Rows from block 2, named by matrix and row number. Each number is 128 + 24 x the weight over its row's rms, rounded and kept within 0 to 255. All counts start at 0. After the name is the row's rms in percent of the matrix's.
# fc2: MLP down (model.blocks.2.mlp.fc2.weight, 160x480), inputs 320-399
fc2.0 110 [111 118 140 126 155  89 137 131 112 126 140 120 125 135 103 148  79 126 150 117 154 148  96  91 110 113 156 128 102  90 105 128 103 128 164 132 133  87 201 134  75 106 105 122 114 131 121 148 103 116 127 104  90 126 181 131 133 132 104 117 114 120 139 111 146 137 126  99 122 138 137 123 134 115 115 151  89 135 102 131]
fc2.1 100 [169 119  98 141 145  97 125  93 150 137 101 143 142 119 120 105 129 138  71  79 169 136 113  58 125 129 128 155 118 121 136 155  97  94 171 109 143 154 113 111 104 125 144 110 114 103 136 102 139  50  96  96 117 178 131 132 112  95 171 112  84 132 122 121 100 143 130  98 121 124 130 148 137 159 137  92 121 135 118 122]
fc2.2 088 [113 138 113 145 106 140 135 104  88 141  90  90 130 150  90 164 150 149 116 129 127 152 128 142 106 110 130 170 149 144 105 123 101  92  84  91 121 135 138 171 107 151 123 129 111 154 168 166 191 133 186  90 148  63 125 120 139 138 134 126 138 132 108 119 138 125 128 130 110 146 121 130 132 110 112 103 161 103 145  99]
fc2.3 096 [142 136  78 106  98 141 102 135 130 160 161 136 125 151 186 131 150 130  97 100 136 138 149 125 140 123 123 122 138 126 121 121 132 111 116 168 111  56 131  95 108  94  96  98 148 132 113 107 117 127 113 157 133 133  80 146 156 125 198 128 119 137 131 128 112 147 178 117 121 102 115 144 115 130 168 147 116  81 125 142]
fc2.4 103 [ 79 161 119 119 141 120 135 123 160 136 156 152 112 123 112 162 154 166 143 129 116 119  94 107  95 159 120 132 164 116  99 133 139 159 115 160 135 127  97 105 101 132 103  84 149 140 156 150 108 163 129 122 126 130 135 116 112 157 112 143 161 137 124  97 106 117 150 103 176 121 169 156 139 137  84 133 148 146 156 126]
fc2.5 075 [111 116 130 127 139 150 104 146 100 139 115 127 147 101 152 143 111 146 122 150 156 130 154  90 121 117 111 159 132 140 140 147 149 118 136 137 152 127 120 154 161 133 137 108  90 184 118 128 107 117 132 154 124 132 126 153 199 127 123 158 144 144 129  92 133 176 142 127  96 141 134 142 183 119 179 151 113 116 143 139]
fc2.6 108 [141 136 140 121  67 118 138 119 106 129 100 101  63 160 156 165 127 119 138 141 115 110 156  81 117 120 123 152 130  94 105 157 169 168 113 119 102 114 173 127 105 106 127 133 118 113 126 136 122 131 104 151 159  76 123 143 121  90 103 127 131 123 114 133 132 125 162 118  81 157 124 115 141 118 132 120 121 114 145 163]
fc2.7 117 [130 152 167  95 121  69 162 155  45 120  92 110 153 174 106 139 178 142 140 124 151 105 124 125 157  93 112 117 144 108 119 148  88 121 143  73 129  80 160 143 121 141 139 153 103 112 100 138 149 114 153 125 149 110  97 125 141 137 129 135 109 106 100 132 129 102 116  94 114 153 134 110 110  92 143 111 133  93  90 168]
fc2.8 092 [149  83 111 166 136 137 154 137 127 109 170 122  98 119 115 130 101 109 133 139 109 143 111 137 151 127 116 163 117 163 120 135 133 163 123 101 148 130 195 110 126 118 106 105 158 100 108  88 122 108 123 134 143 131 176 113 114 149  93 117 115 151 173 112  75 117 200 165 110 151 143  93 179 160 110 117 118  97 149 124]
fc2.9 099 [146 138 129  94 126 118 162 185 113 113 161 123 175 139 135 164 144 150 131 122 125 143 127 123 149 123 147 121 106 156 107 123 113 118 135 112 118 108 149  97 139 110 102 171 112 144 151 121 135 141 114 107 154 136  86 146 173 147 111 143 114 133 119 144 137  97 154  98 135  97 139 100  75  81 122 152 133 136 129 125]
fc2.10 095 [138 127 145 126 130 122 132 115 100 160 106 147 120 125 111 138 180 119 113 153 139 144 135 189 126 136  80  70 121 149 118 125 128 163 103 100  88 104 119 140 143 145 143 148 114 140 110 127 163 111 110 118 138 101 196 121 167 127 143 112 113 126 131 146 140 127 146 140 124 155 147 109  64 108 136 142 142 116 143 113]
fc2.11 111 [103 125 168  78  93 129 106 140  93 132 142 137 161 131 147 123  96 135 122 114 125  95  90 171 126 136 143  84 120 123  86  96 127 127 121 159 115 123 118 133 147 131 154  97 136  90 170 148  93 102 127 115 109 116 134 161 181 113 144  70 115 155  69 123  90 106 132 110 124  98 136 140 127  96 105 151 164 107 148 126]
fc2.12 110 [129 133  94 107 107 123 115 134 152  79 114 104 131 148 121 115  93 107 135 160  98 151 117 130 177 132 141 164 133  85 126 139 100 127  71 143 122 140 170 165 157 149 134 123  83 145  99 147 146 128 139 150 145 145 129 161 142 123 144 122  95 131 146  89 142 157 128 146 117 125  84 109 186 111 152 156 148 119 102 161]
fc2.13 092 [139 165 118 110  96 143 144 144 111 154 108 141 133 144 194 140 108  73 135  94 151 118 111  96 140 119 128 108 102 149 100 124 131 124 133 143 132  89 129 128  73  98 145 122 132 126 166 120 141  90 117 153 133 135 113 126 103  98 149 121  96 155  92 164 104 125 133 136 110  88 139 166 101 151 136 144 124 113 139 163]
fc2.14 089 [160 107 162 125 167 120 112 111 102 146 125 123 159 157 118 115 131 117 135  82 182 130 111 109 108 106 147 128 190 144 121 104 141 143 140 165 127 143 123  97  86 106 130 120 155 130 144 134 131 112 104 119 135 170 150 121 119 143 154 118  99  92 182 152 100  87 137 143 152  98 112 155 112 139 126  93  82 116 180 118]
fc2.15 094 [115 147  95 128 108 122 147 103  88 118 123 134 119 154 186 136 142 110 110 137 133 126 152  92 144 112  79 136 112 122 132 122 110 113 120 138 138 131  97 181 155 133  87 121 135  89 124 145 113 125 155 142 128  90 167 133 142 161 108 170 162 131 151 122 156 135 135 131 170 138 111  93  67 118 147 121  84  97 121 130]
fc2.16 093 [ 81  87 144 119 101  95 125  88 154 116 163  98 120 133 135 126  93 122 136 145 109 142 119 155 114  91 137 125 162 141  91 108 118 186 122 137 166 139  91 180 107 147 156 155 128 136 118 140 136 141 150 136 180 124 136 146 141 138 105 141 141 158 115 106 129 117 131 131 177 161 119 106 160 121 161 152 109 110 132 146]
fc2.17 111 [117 140 142  94 137 135 146 180  90 148 118 131  98 133 170 152 141 133 129 123 135 101 124 184 115 123 128  78 130 148 139 125  95 147 131  92 118  77 123 133 102 131 164 107 142  82 137 137 127 109  89 134 173  98 139 133 112 111 168 144 124 149 109 170 118 117 105 101 128 145 142 158  99 110 124 111 111 103 144 159]
fc2.18 093 [138 139 158 148 192 124 122 133 157 114 119 131 100 129  87 120 100  86 128  92  61 103 137 112  83  85 138 117 120 107 122 110 146 109 151 154 125 183 119 104 132 122 121 118 113 140  89 105 119 119 123 105 141 144 126  90 147 105 122 174 118 127 147  82 122 145 156 150 128 116 141 119 152 155 154 162 131 129 118 114]
fc2.19 076 [125 132 140 158 148 127 125 127 117 136 123 127 137 115  61 146 148 101 148 136 129 104 148 141 149 114 126 143 168 147 165  70 108 109 122  94  91 129 137 111 123  98 114 122 123 139 107 117 200 117 160  85 161 120 129 136 118 145 141 117 107  82 127 133 134 131 158 149 101 150 112 102 147 120 180 134 108 122 127 101]
fc2.61 087 [179 142  84 128 187 120  99 132 119 150  71 125 127 110 146 115 126  96 123 133 122 149 113 116 167 112 147 125 117 125 139 149 160 115 127  89  95 142 164 140 123  88 100 183 121 109  76 111 154 163 135  97 129 133 135 139 127 112 116 138 118 137 145  91  84 125 132 112 128 109  73 123 161 106 183 138  86 140 106 163]
fc2.62 087 [157 148 116 169 153  92 150 136 148  95 131 186 126 114 113 119 132 130 126  90 124 147 154 118 167 103 139 138 137 120  99 139 111 127 136 103 155 122 116 113  73 128 139 137 137 130 117 143 129 116 124 133 116 167 162 139 119 108 153 128 146 142 128 103 160  71 161 127 109 147 137 157 106 112 119 134 126 156 142 129]
fc2.63 107 [135 137  85  90 108 132 145 125 105 110 126  92 179 127 118 138 108 144 108  99 135 139 140 100 172 144 169 145 145 129 140 169 136 119 123 109 117 134 138  98  91  98 190 141 117 135 168 184  96 150 163 137 115 108  94 125 117 138 136 134 121 125  81 131 151 150 114  89 111 146 114 118 133 133 127 149 152  99 129 174]
fc2.64 119 [147 147 152 135 151 129 120 162 155 109 100  99 147 155 121  82 100 122 137 100 142 142 134 110 106 136 150 128 106 124 101 144 125  86 169 121 129 121 140 125 163  99 148 141 133 130 117 171 122 134 144 127  99 141 117 116  78 132 143 130 147  96 118 160 149 116  77 161 124 147  95 163 133 160 104 107  82 165  98 116]
fc2.65 103 [105 120 145  74 100 134 138 135 116 137  98 150 139 142 158 128 109 107 109 104 116 148  95 113 181 122 141 117 136 121 148 145 149 152 135 104 136 114 167 171 124 146 148 182 152 160 136 170 128 132 136 126 143  98  68 145 137 139 115 134 126 123  43  79 204 170  95 134 129 187 123  99 131  57 104 155 124 100 127 127]
fc2.66 100 [125 126 143 169 125  79 137 138 145 109 149 147 145 116  99 120 106 163 186 160  79 119  66 120 114 151 117 152 113  99 139 191 144 110 152 125 126 157 107 132 134 142 133 148 119 148 108 147 120 167 126 106 160 109 125 131 108 183 150 168 185 122 108  97 160 178 114 114 127 132 100 129 133  99  64 122 151 180 123 170]
fc2.67 113 [122 120  92 147 136 161 134 115 167  95 141 106 116 126 107 141 148  93 159 137  93 138 137  82 119 143 103 172  84 113 166 133 179 114 147 140 137 162 162 116 142 106 116 148  75 139  81 118 122 197 136 149 147 155 157 153 165 152 109 167 100 114 152  87 163 133 156 137  90 152 102 103 181 130 134 158 170 130 123 110]
fc2.68 101 [ 77 166 139 170 118 113 112  97 118 153 122 154 110 126 116 135 142 130 168 111 140 150 119 131  91 101 154  86 132 144 110 103 125 147 141 142 147  75 113 114 161 133 140  88 138 129 102 113 114  98 119 131 106 141 169  92 116 135 114 126 168 111 134 180 116 143  97  84 165 154 177 151  76 143  97 126 131 139 115 104]
fc2.69 106 [156 117  87 156 108 164 111 125 152 120 162  99 148 115 146 144 152  77 143 104  80 124 162 118  99 124 107 143 131 133 130 152 152 128 116 146 114 178 163 139 100  95 133  98 133 125 114 120 136 146 104 158 113 149 117 113 150 128  86 163 145  93 145 114 103 107 194 122 150 143 115 109 157 137 152 123 128 116 122 137]
fc2.70 104 [107 133 107 114  74 156 138 148  78 140 121  88 134  89 131 148 100  96 125 159 112 140 137 117 126 113 145 110 139 153 147 148 111 151 108 126 142  88 182 137 107 119 121 116 111 137 133 169 112 151 171 154 172 110  82 169 115 149 121 134 110 141 115  95 137 144 120 149 164 129 124  95 127 114 118 169 115 142 146 128]
fc2.71 116 [104 107 173 131 130 126 119 134 130 113 131 137 108 129 159 101 124 130 151  99 156 114 111 144 114 117 175 161 127 124 113 136 151 144 159 176 128 141 141 113 127  96 176 100 162 159 136 120  79 179 126 115 132 107 143 140  82 154 138 128 162 131 115 134  99 129 141 163 133 106 165 106 146 122 110 133 136 139 118 115]
fc2.155 108 [130 173 138 164 146 108 102 107 185 101 103  97 136  96 135 136 126 113 120 108 112 113 123 132 112 127 158 147 131 141 121 145 159 126 134 141  98 174  87 118 119 107 113 122 163 129 102 115 114  95 118  92  98 140 150 126 128 131 108 127 149 104 186 150  99 118 132 129 142 131 167 144 155 128 126  86 136 139  96  90]
fc2.156 081 [139 122 138 133 156 145 128 168 144 136 144 128 111 105  91  94 136 135 120 109 201 156 138  99 102 158 130 135 123 112 134  94 155 112 154 156 146 143 117 174  97 141 133 126 144 113 119 127 165 112  85 120 135 140 159 150  74 105 153 149 134 116 164 121 136 113 139 131 139 170 139 146  93 125 128 134 129 143 108 118]
fc2.157 083 [142 156  96  95 143  99 148 132 177 149 156 125 167 138 134 137  95 129 148 125 106 111 122 108 119 151 147 189 107 113 107 110 118 121 141 152 110 151  85 128 130 116 130 126 150 118  97 150 144 139 130 123 136 123 162 113 111 130  87 107 121 138 157 119 146 136 152 133 168 103  54 109 130 128 100 137 157 160  79 152]
fc2.158 094 [172 118  94 160 139 138 134 118 126 130 164 133 153 109 112 171 127 104 120 123 141 121 158 127 155 132  77 142 122  85 124 127  97 156 103 127 124 147 143 129 121 131 105 154  79 178 166 125 125 138 120 121 137 120 136 140 155 170  76 117 146 170 138 109 152 135 142 125 118 131  97 104 146 129 117 149 132 148 137  87]
fc2.159 103 [100 146 102 142 171  65 113 112 183 154 103 146  96 146 143  91  85 161 145  78 163 137 142  84  82  91 131 125 124 143 114 109 148 122 161 121 134 143 129 134 131 127 112 129  87  75 107 173 146 144 103 140 115 128 136 109 120 129 130 153 131  89 187 109 153  85 121 116 129  99 149 103 149 117 130  66 115 125  96 124]