Weights of a small multi-label image tagger.
Model: 32-pixel images, widths [80, 160, 320].
Data: trained on photos with spoken descriptions (Open Images, Localized Narratives), 101725 training examples, 10.3 epochs.
Rows from block 4, named by matrix and row number. Each number is 500 + 25 x the weight over the matrix's rms, rounded and kept within 0 to 999. All counts start at 0. Numbers have three digits each.
# fc2: MLP down (model.blocks.4.mlp.fc2.weight, 160x480), inputs 288-335
fc2.9:519494529570479493492441510483474491484473546478523503472484478528531488546509462495542449502538471509557481513491484471513487513450491464493479
fc2.10:476492535500515433548517476541520479518505449460482494508534465488485500540459507518504459500532510474528514523494516525508485514467485470485496
fc2.11:463498517551454476488536470468477537462456533504494518491482532493483459499525433520520517522470454488535489564530497529483493507470444457557493
fc2.12:502516487472514535492480488500486497537516533542503525469535521523509520472514470511423500481515492505496522486533524547514457499512524536490490
fc2.13:491509529521436486501474505445486507472503562514481486446497499488488495487512443549494485514564495487511496548482487555513471523471545496498575
fc2.14:515526464487457481505516501517560506477530495449474520480469508511532501504481499506531471524546495511494489483491479472520543500497494496506499
fc2.15:479502509484465510499520492496500509507489517479487490493523507503464488530549534535501504478493491529505513493483510479466492494480482497502492
fc2.16:515494515509482516527496466499534485456488518506479496502531580494513490500497507541492512494536436525458500506498452535516497507487544516502517
fc2.17:472533536518504489532468461509491494473468491450441486538530493504510508500474467525508476499497492522549483548523505479467472515470485483516488
fc2.18:508512470480539519453538521501469504520489488495566465495497474519468530506517524458465484488419488479538478450511500488512464503499493542520454
fc2.19:455459518519477519484542504502473489478484511493520494470507495501512474490516486495508491498464510483506498538515496505500494513489476514509506
fc2.20:425516509514504517477510511527588572514521516485500485481478509529489507513546517486498514531488531502449497542474487475500509521494493532490550
fc2.21:456520504511508500510490469447533568487487509462513470500509531468535496442473500478468540504532492569472450469489523514490554474498495475504483
fc2.22:487532516555497506517455547475490512509479521509482476463502549511474517472500526498547495501483501437472497505457513522511521536547495471472432
fc2.23:513552464488500554502498530509534483459451506503498527528519490528587505518496489537498506536439498492502439519499427483489469515491520512485510
fc2.24:482543498448496500510465474505502515481458526497513513523530523483487474505490526498481506496472511502506515434510525511469475515474496491487539
fc2.25:411514527514471480453478498444549564481477487515499532510503511517483473467500470500507462503452471529499428597544568487481541533476484471523528
fc2.26:514464496483481490478478510486475520525544501503486495465515532527490497484557527518527476505518499542523535471472465533496545531511508556453485
fc2.27:471521489528492507528480517471507512543473458522443524504519479488504495465495511518503481538487518494532496523493525470481528480532485512514472
fc2.28:499558521456555546563524484532501502510468510555509518515490521484499453443506508472495532465530494517498485477509494480519456517524483571474474
fc2.29:527558499527470494559449451485466471501504553483497483462515524502499512528486491503510537542540504482508497505487484501479500552514520512494542
fc2.30:507528487475501493521536485504470537479513516476513457499468498493490536486503529505488482468473501449525486478485512528498509507462461497493450
fc2.31:486506534434491513504521529524518494546511481491469550500535496504500471479501527466479515463500480474478481450472533482533510503510505523458511
fc2.32:541506531502512507489492533459494511455537465496502495482521469523485519476508478552510490475542504507482528503523477491528503465485534459479505
fc2.33:469497520463522507503471534506487499509500527493524461538501514485520519467533505459508501492494494507508491446511492521506531477491475503524464
fc2.34:510483490465475452482506448540494536519510496474519506533479480549509520504471470460507446513494551491494535497492482543507528481473500481517495
fc2.35:506511499498474509504514475489518509517572469506532499484483492495520534548533517514483489494511536536518507522504497536510479556525500487500516
fc2.36:518495543454542469508525491557477537508532492512501516513513485481527525512483535522438531454511450516516496485498509469506496529511478503435514
fc2.37:465485490460518488454526518471486510513495468531496508496482475516503530495469511461534503483452546538473508494497535514485528461485518555539468
fc2.38:450535498524506512543505513526539500542494518473513521520467503489488473565467512481483515528527530479493520521495487493513475521531474500480541
fc2.39:464454498484547488484551548473489557550499499481499480503506501470470493535466523517479496502457468491529480514496497510460509453550542525535475
fc2.40:509527458511539521560508488477552473490506502449471503473509520479497491523535521463470532497529481500507523523477503471491514487496501493473479
fc2.41:516524474476536480469456475519513500483510485486507480509489473473481486508455508523507507482522464499437547509491495516524493491510542479498493
fc2.42:508486468511535492499487505486463494518532538495502480485504490528493538474518507508526512514479517515450482514502485505481504550481484503436481
fc2.43:508546460490532496502499518520500489464498460524487473455530520490504520502553472531506512505491521485523516502514484511493519523492521520518496
fc2.44:515465520519479473522493532470527509492490514501485491480523521480518524487516484510515481510498485476474513534434493518491489486497524501454501
fc2.45:529538471483478500481481574453502513486512507483501503505504514503502521525529506502519510520483469486489516486487493524503516517512458496518501
fc2.46:522510476498536509506478498505578528477506494532494504484504492536468448458488490476497553521518471548460505490533465527514515536507517490538527
fc2.47:483466514476481520481534508502491483558504517509478482497488519451499510504481525516489505466514515504486490458434523494470502474527543532510497
fc2.48:474507483548441519534496501517513472461493504487504511556492469472497464527476499513514484537466491443480499532495490461503529476531499524490532
fc2.49:517539473529498448473519491501508459488527513504476465497526462478463491477503518523502507518486499510523480507497552460467504500541505502485465
fc2.50:451489551535485487493438524490595507482485493531504531505493492509510492502482499517529527530529513539509476528455479456513512492469500476481543
fc2.51:482480461553481503475476522458510502480478431518456518543498447483461507494459499505533548507497486474465534549475526487475534548505516522507474
fc2.52:499469452490495498480518501517484523475469510451497486504485461523478518504544482490517479468493499502487484492514453496549503532464491468512485
fc2.53:532497517481507490508476503465502467566493477488509508526501505540507517498479492541513474523494538479493484497516540467528560498548516542486474
fc2.54:512504503471511497508510515539435510472504523502484491504469494495469505533529505512491535500508518471485486524494511551503514553496514497516466
fc2.55:473439485475488475472493487532486475510494494550490488486499502504480470506461530514499478511497536523437538488525504495496501472532524482534505
fc2.56:532546500486500512503505469484493476508513514499490544502531522486476506479509497485516499495484514527504511442533492471538429509524486508532474
fc2.57:464528530454483511488490500519510523534495536538483468500498479510502526528504514477469522511532498469474477476425500511495499514479504502518512
fc2.58:545489513508488535480519526512474540497527460496481524561524462453463485501461528527505525504472455497484525552488474465469500523535509500484498
fc2.59:577505520459521521486455534504528485476496494466530534484544508523485514472469487474428487467534477532499488449564496478507504488490511516501495
fc2.60:461524494516532532519527535442456568496491505513530490461500492469510494472561506474529475515461501504506494496527483538534529530485493506488490
fc2.61:528504471496506469482494520520500497472517482558534502477526500566449556465488518477463515470513509494503493493504483492499481490507536502468521
fc2.62:481529500486543507492508554507482482501470548530467499516511509467494503471505515509517493492478469510492496501529478525511513532516517495540482
fc2.63:495527472521489492500482491507482499462495559526462526486512517501467487485540476525504483522525511547471519509496472475489454514503509465518519
fc2.64:482472514460512519517511465495554531552494526486517503486528515479558533481533457494467494491484548515499519493487511482542455493490460536515492
fc2.65:505529504526501479496523484501540524501469542476524498480506550543509437511482442480493476472503480522485509491523520534497467530480499472522486
fc2.66:539533508492493478523546477489539503544489504469535526509517500512520522507523467509492471505523507493531510482512492467464516513509469484537512
fc2.67:503508527480538508474494503528479511512502481544535500527522486512455528479507526468451470501514545489519464447531507533538517515519535485499499
fc2.68:493495495509504476498471479502547461523508476470525494508511466504470467539467565509495487465514520446516468484501519490540519488467481523512519
fc2.69:504500486440528479457502529529432495468516550533464508499507571462465544507529519520462526459477483512515509549502488509493533520507500545518511
fc2.70:429557553524499530517515508480473588484519509509510485460472514509483433492552514498484475493460490568497522465486488527488486515532467472520491
fc2.71:491499519496465495517474511542527499481493574508512505534481528495513469510523503505528485512498481498484440504498477484502492499546451517523540
fc2.72:483505527515502511491487487485509510503500514486505498552509495499536499488532518558501517508490509482521509504479488510510437487491462491481519
fc2.73:465498504528473491490491507493505534485506535471473505470520534527499535497508472498512522503513485509507452540513502531530551494482512496520521
fc2.74:476504464504435483534516470489518544495469502492460482478499547524489507529521466545514492496524503503520471537490486498478472531483494483518515
fc2.75:525465449462556482485526514491491499496548448535499542512494563561476489490515422483481499514478469566488543487544453515525453465511531513565464
fc2.76:511460477496508483496488508560501493491519492528501474500509494507527504512498512458504502490478494497502509479500516520503482503512501511482512
fc2.77:499506504538496497505483512511546544487486515524532464475498479492504518458466500488497475510476435502462492501474474474526499497509514518490506
fc2.78:500472490500491490498491504522486496544518489498529479515493488518480510482493508496524500463518519532540498506508487527498490527501531475502481
fc2.79:485548498466510490500485482503514527506513503497506500510458500508455511515499452532473493467497523518483517530503495526509452542520511472496513
fc2.80:539502466480462486452505516504512518481474469522475530502507498525478520482497459496507459490490513504429468510491535475499480476500567500505513
fc2.81:513510490505478493478499477472530482497463497479506508495486515439589461511512485482505470491512516481510475506508541496507517501490502482529489
fc2.82:477514531472469505496484484492479498496476527513520455464491523494510488480526448483480525499520504519549504508485504510484475509485488501477511
fc2.83:469509551471475505507498468495539498452509496502492507444492512486510521541523500525482533489536510526474491513511501502469459511508485445482540
fc2.84:510526530498492478458514529469476526478498505496513525504524487465541516506478499493490473506491481456497484499506563516512533478484534524469502
fc2.85:506555526517535466491495520504483499478494510533509513525474499504482523517484528499483468528481452498484483499422522514525479518497517500490519
fc2.86:456440550497502498529515529492520537473501446525497486518489513477498482488497472506525475495483502530466486484502507537498489513509540490477498
fc2.87:525510499516509524485514523479469493489528494494471542512463477495524520508454509523513502490487488516480520481504497460520501492531493500511514
fc2.88:468469531456468469479509510515495444495463477496537483528490500531540492524473479509488461499515510474577461466519529500513511493473493514452472
fc2.89:488482502543491495527472505500510488475475497491512500522487443490504486501484514518511492507515470522476470522497501506477490473514510514489464
fc2.90:466484490494466519497534491533510470497494492539482518484498499492501511502503494495521496520544487484460515500524477499528486458489513467508527
fc2.91:503521491514493494543496454509521489487505528503536481533480525473499513570558483526502540476482480484499550502514500512481484492489450479527474
fc2.92:501527530528513527455465495513492486462449504523507474523501489546509526471494494477534512512485526512534517529467501526518534501487508445469510
fc2.93:549473483536513488528522476512553451527471549508507475511545463491531536535558497503472483474526460415488496445462507500514458466501516503464490
fc2.94:520473502500508465522498457521527475506490516513470495505483464502512494529477498446530478500520485504469507485492512491487448479470497480504500
fc2.95:510492539505498521512528537490493464480526504505511508518511493490480511500533525479509521490483476504499457521510522460507495490485511505488522
fc2.96:532470505506472480475488510490520485497502503515520495501538478520450500483472474474482503497517514526484485506529487527485463473505503449522514
fc2.97:497525516517562515511531515475452501477510490491504477500516510490459544517513501498465493471503454499512501483473504460499509506497508498465485
fc2.98:509534511505496522520501510502484515503486491523530509476477531461460511477522530490488526509471486497511468481473491525481494507487493501476473
fc2.99:540569484552516485541469505476525512490491497493469478479477534471497486530501499518507549553482491483507467519569544485457499505475487484509548
fc2.100:529463448457519470537495534560457483524488503522519515515511495502456536508530515544492495493494467463501508499458538472472568492519471494490456
fc2.101:523498493508491513512458529510523454439459518499526553492486461500478503524476495498516504547500457496492474530457481489514521510535496487530487
fc2.102:533501503454473533490512516509453502496555470459508550555482482530501529503488468533506462539459508487510502497531503496490477499500484510497497
fc2.103:491521491490500495500465490457504488533508482536467467483517505464507478578523499492479550492496523552499516484528490537524479532519497496507474
fc2.104:521520525455539539533534495498496564478487566486463510452467533487512536500532496482497480502483498475449482529503495486497473515512484486484502
fc2.105:439498485456476524508532464519466516444535529497503545516541550498467498516502437510511485540518474530488535475426501510505461487498510451458504
fc2.106:499528485502506474510506461405519467494493529513467490460510499457495491513474511475500534521478499517516498484469497477464505485471503490458530
fc2.107:470519524449492509474520457501469481547510529484514520478488484502543550487502501483454521488540531505450510491507509497481478483525474512521511
fc2.108:503503505439498531510492487489534467497521548521530506532509455495474517519512553485477525456508510525493469450479489480501550499515464518497521
fc2.109:461492507508499478504489485495495552452485450480472510504472513516536484500510522520497492515446516507541486549534486521493490512473481448462465
fc2.110:499482507489494526485511500515471492481498512491503489495491459489492497494484511519507518536483497506525497546515494516519477503470490501516475
fc2.111:466503474549455475505487465503494522470517456436486473500467475519515469495489508504573524501527489496518512559519487470480531537496493437482522
fc2.112:493486518526497508495479515516429490506513503524467506533459512520487452467485505528528498491482455523511501526470534519466510514506506502494460
fc2.113:560439496499516523459534502527473506522532465503514509544507508508500519513453475491446497506449511509491507486493507515489481462536511548545489
fc2.114:506536543497536514495501527514444457484495509548465526534489524486508534447487483509547471497476485450524505498437477480498510501476513498552491
fc2.115:538465476510506530494427537506481462487523448519487472471485486551497476446482488534506495535551497537522521477453490542512454511447521456477479
fc2.116:491517469487519533518485506499498499494522483521476485508469501503485465467494503491501531477493501474497489506492492485479503510497475519525495
fc2.117:509506528497507516450504493487548484482464544506520517533503494523468548488475468478500521479513499536505521503469508525558515467500533504503480
fc2.118:531473480501523475479505518496445471509516426537549524528515495502480486471469503542452461501462515453520521516493503498524522501568507500518470
fc2.119:488503493470505506519494474520515531461468482502480485518461526492524493513486544488510477499514516507465468509505496525471467501484476494512494
fc2.120:538527526515468532446510520497502489490531462486526522535457482496514525480457497516509469528478496524548503467476482497530490503502475501473525
fc2.121:486496474507538523540527504506430465519517439549480498559492468474500507481475545502505456504530523433500505486501458506492544518500522533464515
fc2.122:489495509509515492475509479495525484451462553465451550529481530525481547513491469519502500499488489552492519516516499492503485480534533539489515
fc2.123:551500416503529478513463524492463475476520516467516561567487458521527545457499446506560432486450512526448491490470493536540504534500498536515453
fc2.124:466462525514465548515516518533516516423493472520533513471474496516466478501510528492480529489500486509500510488528498500514478516470490504490500
fc2.125:550493452463539507545453545513524487517515509513558482514522509485494525517511533507452527492487522498475489485514500471537460475521503526482464
fc2.126:526508524498519508465483507452522534546515515500470510483498487499490532460481476460488516524527508537486479481514529499488497497529545523465495
fc2.127:521504496500543502504472542470448512492518510487515513501494545485521503513549531524517480508500516517509484448524507505549469536507456494491489